Weights of a small multi-label image tagger.
Model: arch vit, patch size [4, 4], layers 16, width 192.
Rows from block 5, named by matrix and row number. Rows with one number belong to one attention dimension. Each number is 128 + 24 x the weight over its row's rms, rounded and kept within 0 to 255. All counts start at 0. Numbers have three digits each. After the name is the row's rms in percent of the matrix's.
# v: attention value (model.blocks.5.attn.v.weight, 192x192), inputs 96-191
# proj: attention output (model.blocks.5.attn.proj.weight, 192x192, transposed), outputs 96-191
v.77 107:107139156134130183102158124126132074094149119132127100116105114184103142117123095143136145123113120145094163122135124130165129098116129135137099134152092121166103063155133142167118131107145149102150140119167110126157119092126106130168115101106149128144090146159137111148125107132157110171
proj.77 101:148126123140117165164132115144109127108140080119133163145150140112120103158110175121131082099134158128176117157135153145091134143113131130109148109110152159123125173162189114135136126140100122147127086151072139090121144140120103110144096126110122131122145115155103134111155131133100147100
v.78 097:122130139130162147132173139135128151133152164129106136152107142152161122079086136154138131062123124100117118131125124088141106104155174148169097160099135102128089133144167105144123173150112111132102160085156165120134127123132122150136138170118136130115128131066120124151098113145125101131
proj.78 093:119150129098099096107122146141161114128134116118162120111106074118138122137138100096101081182150142133136093141114110153140144119127137082093159079119125120153124131109113120167177113154159104111147130148115113160111139117113116096087137088104106130146098189145157122092130107136170090111
v.79 100:124119110115141140130102156095106116146153129137072117158119140159130114130090139083145167126144093099136129157151131099137160090171164128087121137128144112136132128118110137118139119104138122128160144106127151137107117106112138150114119136133140159107154144126103158127083146087092096074
proj.79 093:109119130143193107143101098148163168130097174109147096130105076157142137085155139156072104106138100116077126138099115176108126134137109123173131145131138138128112128140129104128141151118113148094156150156108121128125122106164132104155125107131120116112137160134143109141128104108142152119
v.80 099:086132107104148111121134184156107105081112109115134107097102147131084094133116096134131124094171147141181121141104090135119163128112140122076114103162116150100123126113123144141151133147176114172108147118101144103146118155117102096119156097137120131170124166086102132076096174129083118130
proj.80 096:177137135155158144101127087104158123135157108096150126147133123096142142101142149100107109109078071111095107115079125144155115103101111125144163166135163127136117146083130140136139154146127189098137087128111131135118139115116164149106099118145159138113114057143149096182146113130144137125
v.81 097:154091137128166101131145107123091139122098127126112105136112122108145115092168149114142101235109152164116114110125110103130110134174163137097118116096137177179083099121137142119149113152092119124089154129109121175135147121111105148164150091123106102106147079120158106159148146125128138158
proj.81 097:088137070135066184111107149125109085137126123169148135159146150109122133126128128097146139116090118138143134100123161116176138132125146133161130129128121128076117148136125130127102122134173092166131068095137129122134125107154163125116154145117142147160092133126097135116127094128152140101
v.82 095:102150113156138127107116155163144142075140117178166090121115141152112141138100112122150129134071115118106089134147109092144118117158107173168164162143179133135070119110143138174108099111104156096133106118154164171119116122113120131156160147099139111131152099150102140120168120124146126084
proj.82 090:162126155148186148160122133131151086154128123104115136104126103101155142147137092156136129113163140100146106104141161145082151169153138136121132119130132078146120092104113133151179118157146107148119130140126144108157116082130108076110101146110126136127097120122138140128140110145132102141
v.83 102:109147123160107081132113096160123128114142141091111151121130105112137159154112118112131130159152077168091129115108159122136134125081124144155108127163108120130146092138156049131126180173172096125133126069135142121101113153151129077126115146091141105115120129127141144123113140130131150148
proj.83 098:099142118148127124138164164108110092156137132135153179111127142092116151106127114142148147082161204140164139129147142141076131121147139111128102103135153141152144144098083173071107068130093128103124141161154130134115132152120110127100177170115115111132139143116119175117105119121103114134
v.84 098:098126172125110106121140138159119198114090118155109144124121114161098152116129133116128130124133116125122133091135126122124157165098160152161153137126150125134131115119127147147092135110132114115166101151136069102128136104146159134106135167122146099122115129174142096167109148121111149157
proj.84 098:129148089110142118158176136140132158126164166134100119116120151106149141139128137149146090135100148131111101137105125142100150144125088127118124101135165121155131134102177101153163152125134179148079173117103166118164105141127128148143140125142109158121168146069151140119114131145114088075
v.85 108:126137114138134141126149182092130092079113127126119166149083144114107118134141082105161115149149102144123116134071122141114129129114161166155088129158155180104146111147123124123118185120134075182139118143150134131112127133169136101120079116070172131116143120124135146134133137104136097081
proj.85 106:121113124111128138139108122122121143105119070126149111140185161115131113127108161151144130134114113132112148125126149145162070098106113116123189120099159110134133123118124160108092049129137147081091172154138104167111120172128103137092122148134158133149111106168082101125124108119122189119
v.86 101:104151112133149133147093150119115112125112158106132158111136082129105104162118137131141132163102140133119142119124110114140120159118116158137109095102131115145116096117131132174125145105086145144175175119128132090107097114157120126103120183157125153136111174092143143120135115133141130123
proj.86 103:175126166108124139138174083169126128107154080158111119119135151107149120145089129110106094116092091162139158138111125134106136131163143106164120114120111143118131127149152115133124120123134115166116120122125107128114165095079121098156154118102107114137115129089124132126138146140134129117
v.87 107:150112144098080121116134135099129189140145128160126151108137106091165113107126122130119157118122171134149109089170125129150135162146123087116085084166085174118117129121095128112059165124123113123136099119118108122155119124113139097131105145137114118102141179106130150095126124130100126100
proj.87 107:143130137154158151166133153154111139091117133149157129140082155123090107113132134103149093086108097091099135112167126125149166114127145161131105138090149104118164161132150130127153134152094107140126123183117144114142133129123096127114100152164126134131123118134129133158143167085174195139
v.88 104:139101147120148120128144104073097138088095095176135103144161106100085085090132116113125151132125140134103118111095152126156106111120114144115165125146134102127158119151132089115114142103112123127103145142111106130082115113158069093169111165136107117135115187111087112139144117136153130105
proj.88 110:130155097134118120126142162158157109124156137078108106143087156125111131144130175142132093137122108136157143130142118119085156128107116143137095147139103125161116086108109141103168104133123135133128153161164108126142212153098128128106102101098142133115117130089098096196126135137102130142
v.89 099:122110152146093121120155130121124197124106104120154122171151112102107075159140147138133088130159128124159121171137125146152125148095164163085134133137151163080182130127091162090122112136082168168152157108142139104157153134106137088154131157119086122147131121131117121082136152127098167118
proj.89 097:119124162143141164139162093116117108138144139113138090087141162130134143036146131154123135123102098141101149052150120099094158119119106133134139169139125133140077068130140138136139133116128171140149143126160127134139125113121144157090108121150142126157109111115134088156155119127142107133
v.90 096:179111115125132087122132146135156119167124121131084115143122104137146118149143108103161136126103113090123114133116139145113109135132161120098122143102144102088145150120146107110156126105147181135145165159120100092149142123120118143179180175143064171129127101143115186117125125115099158095
proj.90 086:054115145108149134131108156142078136162139124083166147152130137100128122084145081143102092125105090130095116130140101153127128075124140113123113129120095102128123101124113128142136112134122123150135132130142137160124127118166136131067109103130122148159097154167165086106139104159110130177
v.91 101:150108147124095137097178148172098153110100115152151115138129154136147134125104142122114106111129151131158139136130172150092144122130120118111121123091151146060129183152126144128112122138126136168127135132116132109161133145073170149143132151113149124098137126123069099108146111121086199141
proj.91 108:136187130107142082145124109138163153124144146147085129080114117153131104086139107121075129136111081111103130112128140141140109101110135133130175147184104097176116081140152147152197126124119135104137118103126111144131113116137106108125117112136099078168140136141166103134099129149161102077
v.92 107:131110160147106110181121117125161123130154139147078146132131087144175119138119130105166125114129142162140179139110149100125129139122165114137155160070125159109119121118139092102101142139149157111171149121162116113088145130148131095094101116136087128145103121180141154176112150142126092134
proj.92 109:099125142061136161131116108137149113138117100116143109143058147127106081145127140148107086100147112068115126147118107139143117166118105135090112120146144120118133116154110117114158097090073139132111160116080151136104124083118092117150085131093135123082115116116086138107135138113086148086
v.93 101:099108137121158082143110087158107168131101129155129125145174124098104116125144152150072125073143102123124126143109146120118117137080142147110131137134130147110146126130112075114115148115130122158142141133118116115157083170153154081111143151117091132122106124128172086143141175147089174123
proj.93 103:112087113135125148134197136140125117123116118097165136090081124140122119106084101116151112147131164130139098122137140163083126105142103124119142115121171115165155090082118162152139173132076127086119124135117133108131129123075097131148175105160177129111103117118152123158098108134140126118
v.94 095:104148116087115157121141134136140098080116130137093169142101118181105155119163107105103191158107105126118178110094138106121155083121143143135134133145159153111115137135115108116104147165158077130105129126147171129145140098125136072110135087127147148102104119103112126135145135094148172102
proj.94 097:138148120146136140112055095094143175121105090154162125144133119128149129127077151137142097065107099111114114168141100139122090127126091088114144128122136130138122094134141149139107110134104099083149111125084100157094064153147095123150142147099098088129112129180078141146072139139121125105
v.95 110:126132125145170107126102104110107119107141121101122176124160118117119139118102125122114116100129118132137138096168120109149116095122116083184126181148166120116114115095145089133138145089122121134103115099129129131090121145096144137129119134141102074143093118141170155129130093114098166158
proj.95 107:111119129136110142130177145105147126168140144167124128143081132137104123140137128121136153136135176109132090144096119154125105122125180176108119061159072126188116096170136201118112132152110102103102101164152154117149103107140123160094110121109108185113110127134105148128135139164133118102
v.96 098:107108141094193153158105117134121100113133124116177084151151132133174123155122157158063149139136102085127135147148112120150130113135141156151101115158135121144158088102119117112121147136101108154125169164170153160110106141116129132136101108125144131151136102080120158146134106105085084178
proj.96 104:090112136155052145132149120068122122130137116139102125108142138159076140128111158118138095120171119124144136109114155130129105136086114106129082106146138144097119144137125093107105113125124117138147113117103145110102148117090091134126168101081141109140138122123143112143147107110120132145
v.97 100:140138171146148126144133147126112131114112148172110126082167080082137125070110105146131128128129148123128136101125131121102144125119136139096114139137159107126143132109149128106158102068122114096102102107123130138115111075070091145131119125139128116139098112087091146107158135103139126128
proj.97 096:133138099126144135112123141164152175086144146153113122156090156118137138168087159102132136124141091149148115110125142139160138067139093159164142117147143130140097089133093163120152135133107139144146111138101153110121152129179134126128103149118070134104133151116121083186136104092124111124
v.98 102:129133133133150124094084148151120142138107144132146167113180089136132102136151067130117140119131145121131126156114118119140118134113150123085148101141114145136163099132103137123160114106147099121131113110091108091141177194115094181128117151087137112137114148124129166116117150133152086145
proj.98 102:152123108117147145168140097106124122143110106138108088164173132132102124122085159093089134090074097160149124111115139086120114095103140122168076108160094107154106129082136159167078141164097163142108101146114157116120132126110164153122146112152140188135171155159119096156127120094110121141
v.99 113:117159102142139086086122142141128115086143106139132159101091116140098117146125140129165161149142083121134109103157120132126135123141122155146151135142164131132114119123132096125118099138138118140158130110143125151148111139122146127110099124080166101105101127126127125200156116123116104078
proj.99 119:111112076149148150170161110120134152086153136114119133124130111128145166105146102135132125131173121113124165142108091099105113101092123107133136132139128104169107128098131141130147143137109161103077119166086090095144107118148122088138115168156138107077167121096136141118131101139095180118
v.100 109:128106102145114081127102136127128087149124112164123114125134155155122150140135141133122154065137131117137117122119123127112120144088127100165110112085139116152113159168089110133131147119130126145138133154136146108187103116144098101100133104132137134121131131120163123130128123102118148088
proj.100 116:134166160074124095112149155100106186087146125110131155119112124141121127141130068148145141132093140146111112196142117128129118120156132125098114151153148083120142135085157128173145141115186129074123119108116115082158159150117169114132167140127156098116125132154133170089126121169127146123
v.101 099:103086145142121138177177160156138111127119146125124095122132073110101140131113135147104136100118111141149132125103122148148175146145144151141145094136128131089142144115144172145153087101123161125109121112163143116171139171135126121141101119142140148076072127132110123094132130127152157086
proj.101 110:126213157120116153101134126112148166099124150160136119126144133100132079102117148106141119129102092136113121182174148118148131117118130140090147149156146109130127103140117125150126193172104115151145136115066118115137123124121136128136102120143092081194156120135165123127106075110102137145
v.102 099:157110123135105102128164109129154155092145123174096140170180137098140113110115130154133142092172158121152135112144088125103116111129178159120129165127127153112174119098147147082149122135150112101121090137151124117146119129113146153089127113100168189153093147123124114085108121112166055159
proj.102 100:131113120094108104180107112138132156141094148169131100122140126141148081116127143126141093122149121129136138084095156125125158126126085072102133098115155127178112166140117149161140146128115124144166138142121125128140134141112135135131108139159092113105176094131107134131124113058148178126
v.103 107:130148118129131129145106167089155106149138145131114144072137136112128123095111132104135119144139063170134094153130102161174119143129126121124149129115144112148109089104147128170138123102141062114096120143175124121110134136085152137096164118145137113087126126140153105125145132139129112148
proj.103 100:095121099163144152108163164153112143139134117136135155128091119101177117152091142101095134123151139113138158143115139130085132102165089156101109144140121136113153173080128121086056157151158152080116152095099143114137095120133108115132135157131089106117091133115103131166104091119130139111
v.104 092:160126106132112147083110170133102147133128123128134077149165130146125162169109119135144092148120124133106114127157142147133088136153096097136117132076155121135113139154094138122135166133122127118174114119112073107188114133113153157111141136126134147132119163134134113152121122130085155118
proj.104 093:145122163139178127155152069132114172118132141122108176100133147093110103067129095151107129116133116125122148109163127110133149125117173148139136118143109138142124106112170106157103138132108143143118130108109124084098133138150160115135141107150175099124117137094158123100121124143187139113
v.105 090:130126108125136151144124124149130075152146154141133108178113133106167129157116126119134111111155123098127152130144129157117173057094140162138087123180100140089152108138109112101118151081163135100126154135095163118150163175110129090152119114138155144166133115107112143092163133148153122129
proj.105 092:138108135125151110111109114089139116152150086125167113102153113155127131107137147095146134126101111134127120107113135103119100169124124123141149177090130075150099139181137107132150157127090129096109139114114104149066107084085114145125103097124112118112141102112115155167117124090082174143
v.106 097:181131125134133106179126085098144131134187120177122142115122129126135135131164138130128132126115136113141076172118094130122110128134157143096124117115092133065135124146134137112121136107091160120083139143141148131176136090112170096116179128089112117159127101096159131142169091096133075117
proj.106 094:076094143147084135100103118130116101151125121115141110110106128127143125137132105138108125164152112116095174121106130162120133144165086136133098137114171123126143122096088149105132109143150115135150131126105099133137152174137114162168114136161140128104158090200110121131137166132110128185
v.107 093:109097141125057123137161148136136136102151111112191119139139128120110136175134133143134124139114179086123111126174130129114096150123131120129145107117166081122151122115123178136163125109103120141173090156121117109080169107098118143152131120108086157174159121112116105126120145125090155154
proj.107 089:207112125143146136173090088112138129136127137136082091134090155108094116104130136153129130107129106141158128138140123095159119142123150118126126138144124137147088125165120088152082129121093157152112138105166140138127182154169121165132146118163159126105114106126128122127145131119118106116
v.108 098:111129140104139107078125142105118143132136135121100090172165137142120117153149076121079130118150172126116095151154133133117121146134172115078120132112140131132131171142135122158102126131140125104106144132100139120096130160106112187108158120091085120142128122116114147114146154124142143089
proj.108 098:102082150138153117152130118152102128117086147116154091124132094115162130117088181147159101111149095129136093122102126125124156092119124133135126083139156127090138135113113183132130165114096165131131110109133152165126106070186149114123164132127156145123122113146114081110093149129128098153
v.109 096:114144114098148122114110191079133132124108130155112151132177130153110124137155143137169098111142092152166149109139121109169131170099155083128137131101112114150134094114112103155130134148139125129153133109107140107119121138160133130161142151127119134119127210113093094163140149113151157142
proj.109 100:136162133115103135156156118148156076131141146109106132102082130107142123115090137129101119112106122136133086158077114160092137134144144132107115113101123130127108175187195106111113149125136124097135145171160117120117135097125082122105118114166119099102118139161143154151116110125103100081
v.110 106:140097102136174107116169113119084156148172152135115096124106146097162142156145109125122088113123124165149075144122130134120133092151178123088083150134137133083111116156128100091092111143129123122123124146117102136132152134168146123142112120103150147129118146101128112181095121122138116107
proj.110 101:117147119105132144092102093154170122117113118129145120094152086170100111108087125134172104152160162123123160115138148146162100156108124120115118146081123131164165179177108152145148126143121124111118093127121104139148173142125152141134122143152116143113128105154163121088119179132115140133
v.111 095:145119121096132109116109102143098159122095109124153122148155100099119132143098169149124127120122185152133099196122126177132100127134158125143104107131131120118129155151161132107108113145091133112116135131118109154143147076134113141176119099146132182178088151129140139109171126091138148160
proj.111 098:119096128131111160183121128109116118090170148098132114131116132106145098140114116139107114153145128138149137111161158087119148107149121107070114175121139119118131117099111130101130179081125132154174104143113154138107174151086132120105135094099081108120119131100133077124156141157138096151
v.112 094:075128117165125140158129159129127166105174138136131117102083147150102118091148077132120186151126135155135142101131093132145146142147134092079113110119137124187090118090151119142121161126157118135114165106162138119147145144130106132134122115110111091126157078142118137106112135138134152152
proj.112 098:170132139118156143121071138159151133127122106082127154166158138115102145156131141068120121131108154134140114130128162159123137129122129141161136121166114146128109160118146130132124135157069137130105129155088146129094120154145117084096165178108182178127131140173110132134146129106123143112
v.113 101:099127115166102118102146134100100142130096158181164122096115131171127143127133091140079111127118128096171103095118116113113166104143117112126173121103151102111110163111131107141128141095149115118123117121119120145123168145156135149146100120097122133106102126099108156189119131115141133114
proj.113 093:157175106099144138152118096144168149120176095098086099102126089100103135151103098135110126123126154124069152141114163135163100113107132143131106135118116116191118128121123155145122146150113151127095153130149117102162136142137153117144161124154098143140183147147133124081102131129076116151
v.114 102:100090180091085160098145133094163119118123103194121102146139115124163115112126115152104106118158125155132128102096113090161125122208122119108089131148099171117127175135160117137081126132128151099135161180116105128166123149113123140155116123085084124141124138084162155134117142128117097137
proj.114 105:156157080110147140164163126154084105113112109115138136129110125118107134119128161072120100124090117093140136140170180133124146101103107099108129087116135109140110121136126161134159116102095145149171122100109151137077147128120181136102152113115143174109125147135084138132116104127095140131
v.115 093:130093080121101146143108145125120118106136120126131123128139117126139155150146110122110139080109143123124149127115082146088127118146136123130114091112160111102112136153120146190139120159119078143157135169147091096096117082096124133128144082136147086153161111122105174121135136139150099147
proj.115 095:151119144097202096125091129101127132121100113087126116147105145145118139121093121135123112083132099115159093144128167106106114171103131145143138147125110103168098089125132136137112138118182207144118121113109146135108130174112157120135138143125166151087119123173117112147145138152093114133
v.116 111:137107107107131136113176133141116150137138115144131097105115114147156116143121126162126120121154168124167151169123123130087137124168120074173066140131082124134154122127106133159088108145145127149140144157110097136124144139090107104095115116160134112118145149121122137115159089084105135125
proj.116 109:101109144079093117117143096120156126096131132101102104140110115132106152135138164131090101098118104119082110113119126129140115153066115136080147137125133084123105144155115130123146153094172132142134107131122158129147105076160119145145113102130159078135128125157113155124094159121125113142
v.117 098:137133143106132156108119128133102137128156116138108083139122111173151099156138119128139111121164167118175106137155115112137135107122134125090109121128102150128168111146145143130151098128085146128120131156114114145145172163102152072142155116126170100095138132148081137116149120107115125099
proj.117 096:129114167151119129117149082119145155128115112106149111125151159130105144099121134120103124136110148123069152105171153126088113165109101151135116160117142127111101102100123144129150149143157134161135140105091160068126116059116131155095087149160154126181150119150132099118090168125123151175
v.118 096:096134121103122122146143134107120101182132136102158102171168134141140155144103116116139101111141113142164135117138095087155150149091092111124147152146144104127128152123117138193154107176100163092116125109152143158118121101106122158122189151083120137168137105144106124131112108127095139144
proj.118 097:134147131160118127130124139100122115171137131131141146098123121079117137094185135156119143109110127159111096108136143165086102165118081149115081086169147122105108084134085126104087157115152128147129138117151171121134143108091142136094154071120150092135139085118101150098098101148135116140
v.119 102:135117135141163134091114137109137108149111123170141147165105089150151121169163122166084157105096139142111132120158109127128100132159132121110163122134115138117157087126123099120143141073128082156122155145145130181126140165134096127122147148107139109110144173132137110166146115135169124113
proj.119 101:087104154132083106159157099123182107112152103116101111106149116159099137153134120107120124150117106132099123138118149168125148124128139136148096138088107104124130131133133165165105110184126137122147113122149139088160132084146128128123164106121101125131130116134105159079108161126089114153
v.120 109:102123144142181102121140127108160176104144157155144185122105109109095122133084113144136123114119126097113139156116120159114131121140129121151125148182116127098121123143169151167096105101130121126108147124129126129141149125174132139139140148133147145155126123141171146136131100099136122117
proj.120 102:110121109121125182144141117163131050118155117088164097148151109104179131129119156100128132121141125115120097154134117141110120126095133128110146115109113132171143127110094155114118162121141130109126099163132144143139155138082140095117128105148124152116177127100138115149107149139143135119
v.121 099:121097127111171141176161153128104125133144121104108132119130148184122160120140077082142185168079161137175129103143115122117137166129127084134162124121134145142138150116104137143137103112109135109165123146127110078091153146084120153091141122113101156133158162103130096080085144100104115110
proj.121 099:137121125138139139130102121125126152162108146135126115122134134126118094157163174183122124087127078117087123106118128147111127117132127157137125140161149153054148164175172093158149151117138106168118152083110134144102130088159100159125137140126124119135125078155114151141113072139182167122
v.122 102:107117145103159160129086122162109084119114085138152093140112120143141120139115143095113118138128138136102137135090134139109123105106161155124108097122122142145098148125103106117190143095090113143172136114122131144122155074090126083185136124099138116130170099119125157189145181100123114104
proj.122 098:117093108123115148112100147102129136129094134080157128131133128128135170138158085136151149133113089133161139143105166125139132115149165100187111135156125148122107125116127133095112080129113159126111128108097157130088182161154112142107136102088122172070106152133108112131153112130081091137
v.123 104:140153141129128141129094144130177122123151142117104138134124132126148097158121160084106117097169149108130128151122139129152171134092181126141116121096098170119114107131150170148146117097122153096129155158118123119147137156160118127131134146089132140128132105095153133089100095136108089133
proj.123 103:109141163172100109148132128129092122164087149150138127168125134103142099133126129049085127148084161116121114123139117133131133134135154117135111127137157117108142155133090123130134134137118086156105154134128148140092115107084155116108061136132108118116169126168103127149114112117144150139
v.124 101:115138197086123168121135117136140121119118128130133120136088164121157110138091067080139101151124138156135153080114111154122101129118130157144115124132149131155120138110152166122099135101107138129152116111134131151105156139139138148146145099109132123123115104145126143091159155147157127126
proj.124 095:142132115160128112130102130129132122152111085109132152117174091152119116179108146166125145123102149105131088161136157085162140124131108132111122157119113095114125116146126114143137062116152127131115111090131156126106138091100123134126154120103062102143115160094097097126115138122138142155
v.125 104:185137120132136138123138163130078171122139111178085149134093162104100146146150122131152084133102143126139186145092151163136114142186140101073156132120110148128110148123123117149152124129167112122114145128121169157174144144158133121135127115107131085143140153093109131128111111117172144114
proj.125 104:048144120101140115155137127104124110143110139083132136131166099121131127089149107120109151121131114117118133098119091112125143163106143155157113152118123121126136161113112136107141123111130111154135109133148085108123142119141139058128099145132142158125134138152128098167153183103107132106
v.126 099:138135131103162139087138164138122150151134143125106105141072122188064121133114095112128110122162119117108083127125121133140134108117152174123170114115160103112148099118128139116107134134162114127154173083172170123122151108107118128148115136114119107139136153111135158143112141138123161141
proj.126 105:118134135159172102119144083090115082092145107100142138092160140103181143094174117105084127118085117129147136123137134196115147123128137113138092114098123135115136162088139117170138150140099108135137098168107059130117092111175097093146129160143119153140138094119152095125134114131094139129
v.127 091:105138129129086124145167130119112120075128098127156121104121054157118131158145169129146128164094133148136154130140137159115138104114131157133123093132126138114181112120132124077103139104152124136108144124163131161117130164131106124119169137135134129121142125168130118147174102120143089100
proj.127 091:115135118128129105082095132103152125170165154123114151166110139111139112111110120136151085114134127102108115164149142109095140150122102131139119169154116134149116108109162128127183118156108128088138105128084131118131133126108103130129138154100115095140090122098100110091144151145091152160
v.128 089:133128127127107111126138106136135113117125147088139149130081162144158121102152149091178135093107126169156146136110078167138151124119111126091126111144128139147100173133145122168135122157100093136137132145160183135134132123112133108116158070152128128076142110099121156164128152134141128117
proj.128 092:164147118152130144125116161105114136133120111162135147107125136138124127135127127139130118189142113128083112105138150129098155136102143117141152143168123104149138112142111114127113126110129142134152141152065148115096098128162176129131088099124120196161136095133159135092150108103135110131
v.129 111:100154145134098117167090142128123124138146093188144164138120078138104094116139123110146128111150175149138128166155143168093096138161150121189149167112104100124125106139120149148129103112135126158128123143137124146079120127146095096120162115143137107114128165120159128136112103146155091102
proj.129 110:145122059117149157096155148144105136102125143083085121157118138088134139099118161169131135095163099101155189143123074085160126101117092083116098091146102127113101147110134111115125147150123119142103137131101160131149136154120155125149123106131156130123140106103106168075149102096118139174
v.130 098:120148183144101132158133123100103140136112113153151095171110147095133068122120153113113119158122134155153134176153120139116108160106140139126076105096093110103128109138132139141137148120113124180147115173167106127106122138129082147134135125108088133127132123092152151124106140154108125110
proj.130 097:140147059103130133138132152092124144117166129155145149141142130143168107139111093108142143109127122141127126078088110114154131098112107102115166166109143144152110173124123146131141147110123092089166158097113155106165132160128153076112099131162185142126117133125104137097155130111108121137
v.131 097:137142127155137120133107162129137081135096095121130146072106104133150131118049115153181153143144137149142131107126155147114132152104163109124145148093116143113117134138144134091151130093132134091109127126109154108070170151159134100167123103120136161142109117131094075121124111124114096085
proj.131 100:125126115083127118123141121130146172133118146094085098128105107102059104144141109138132139061123125090113117112142128109131108083146110133124149114161172151088127108131096135143086102140138130134157094134141111145113124109111110142144101137163126126118149131133131193133079150121162117129
v.132 095:161108129122131122110161141117154147172098118158134124142116112120129141104178183149102193110166123106149115114124149133136086114114121102137114110154145118178126151131110111170127117143145157134125118106100161152099073138116120125137177166130125125107116150155111112144127163150137116152
proj.132 094:145140135139120117143073167127138140125103123100128160117144170157180153135109096110139083176122109157101137152124137140103149123151111155128123120133084124092115110126168160129111169157110117093111129109154143140159139149104155155104077125163138111136104100095144139067137102100127148120
v.133 089:137142128116140126146122101115106120133124135112148080129133106098176130116071127149137147128156127138121178141090131134140166088134147128058186149139104095130153127177075146134137116123101130109135125187131162144108138087122133160121151127142106141108144116107138166129137136103119133116
proj.133 091:132116147118129106102122122198131130104148154103136170109146099140128104149176169108134129147135132134134114099159158138106138135117155169162089104146133105167102116094152153103127149090194156098157124111126142116103166140082098098117125118125162105134123121146122100159102139152129143146
v.134 097:127111143126128147100129104126126134161088098136082161143133124149094090101144130123132136102153134111130120155129129150128106111150076100103122134135090157141169159157095102124141186131104168134125161121113112086118108137150133107128139097155133099111153143084138099101135133142118114147
proj.134 100:187134089135163120189148121139109130108154160127129141115140108140143183083125138144136147159104087169118122085111107127122132136115111175148085158132114082127113142104153145106134133180115136115124085162119179132129147093146124156117161132106106168123166079095111135167164140146122136144
v.135 099:135179141113128095100093120151136169114160146163128133147093139160124106143125154083101132122116115140135158096171146087110084145142116135140126130067152090138119132138173115079121130120143141127099137094139126133178124141134108128139134135094148149092134122154137129124122144101178149136
proj.135 098:136108155083125138170144130143124118103108101136154117121157077131140138111112119195108111122115157102123147129132125151107105136120178116181168155153123122118144144143102115197130155125140138114104112144129130094147176094112100114146139137121144140146117162083152142155103142142133088145
v.136 099:082115139149078132104140116118121123168135101180150138141111096128121134108097102152142075127118150176062125123127133143110127093179124087136115148086117122143111124125130128116132130105138094141143171089124125155119115103125086125127104110136138112122158150143137134106104142102130117143
proj.136 090:143132108151157129134131153143106130107124118093108135082130091078118113125129126108105136125132126131132132089111129151149144138125116119113132151144121095103132147152104133117115093107105152112164107112134118097124117160156145135106099077134163122118116114126116160159128090122118134158
v.137 108:130159156117136148122165121130139148139116133141169113123182116082181157133127101093147121133155079087120161155122074164173134117157111092087117125130103142125180127128112103130150119140136161158161127177148145122132079148086115130107122111138141140073149143095130125145112132167113131169
proj.137 106:128146094159129106126104161152159160114134095107172170135120128151123109139135154123098104148155128192129096117138160092101139133116167117160150170126122114108087122115122131136131152091143111126115130153128149091175090120128153099100111127105107120158149103154105123149119111134129116108
v.138 099:132149118121159154161090123101117148171112163098157125124105125080147116131130176114096117158177095130118086155147105164104089150068147103139120160149092150124131122107152107117161130123140169123149093119151134166133133120118139139110099165139162160122115149136122120142084137128103112112
proj.138 107:143144181150101112077114140153158134113107079155106137123157145122129132109103120123127113103099117167143150105103128126107142124162120157148115121127138109171122182121087176144119139120106111156153144113120128102141160127133111096148136092093126116102079130116156146063142125145180126143
v.139 106:107107120118104114142134120143126173120158094092116124117123192156124124109141125122141110164157135112128136126164160122100067136142135133130128121125143114108127133159136129108121178150117147148165086131124111123134105191178144120122125133125081146094186072081096133074135140132143095147
proj.139 102:146154173111144101143134132100129123146100133123179106123131060135121140122138095073104142138117090149119126110140111158116162094118120139085092090062128123108115092106142131111125103140144116117119171127142132123131081128108132110118170123139114142135096153157154123168134097122127133150
v.140 103:101139074131122168136134128121165124093124141101116146128148097147121127081152130107121092132134109130103103141113145171112153157144118136138070166124114203135127132148137103126132122176088127104112137155132145088157095150089144128103144093171171128132140159099143095119106164137114137153
proj.140 095:175139100156140103150149136115096116143106143155131098122074136123148096143093136193104162160117139146105142136060152085151137141115133128126140076126115129166116179164130130124099104123111116164133085125176084152097152100175120110125122159129087127124118104135128125129153126089131139099
v.141 099:152162143152135160100140146124142118124128110166105099123148115135121108135067131070127115111081111144177113149116107135149108134141168134161128068101124153130155144117140127132148151146080082131122172134140154141184114195126120141127096140120137116122140099106102153136104141119106153136
proj.141 094:128081097092117115139113115110149156127154100135171165152087127159133165139180167156110098121135117124106085161105122128109099103108134133123168163157120105104135151097143130121135127142174192123152123104132098142115137110129109105138095164129109132134112151146102128172151100129128119130
v.142 094:162125155129144153201084103135111101143136129125141071079072141166101084139098100146145130155149157105166099077121131156095144168062138137125114119097151146115106077112103156153110127068149121154105145089129144108077135151141089128150122104134111134127125132121104137089131136139111135124
proj.142 089:113110138125123145096186169099131133163137157111113118149149136116131144052140143112086127081118133133104149105104109124108144128138155134096127136103100190107145155152138150101117135145091103123163139150115118156149147125134095162119112176157166139116137138136162187131126158106144121151
v.143 101:128108115129119171112136086154148140128117108106155097129172123152106118131156110118165150135151163135141098104143155094175098147123111146152145157168117134121152098105112123124122127149128140139128074077133107129104171124176114092111128142114115105123104099129145085128149104132144120124
proj.143 100:125134161110116118110119119121112132165134155113086142122112136140153150128098157138115086127128073128115170166114121141096113123150134109082134071106094116118145124134150089133162165147136146129099113143154173144165109110106144134148108126125112144134172138107120123124114116136149163132
v.144 096:119100133114102132109115105130121140128122131112125169120095131137154090148136116143148135129148100078159124101142135140101111156135115108099113149136133136097122150134184097082125099082113093153144138115089079124113186124135148162131107094144162194163097130117130093150125166113129135158
proj.144 099:113154103135133126142151142118139165140134104137179108149155111115106106117114139145138139126128166181120144126153156143104101093164119128140136120087132103156133117167098170148128137108160131123094081122134152135108127127108102132133101127142115102127105080124145183098091128150131131130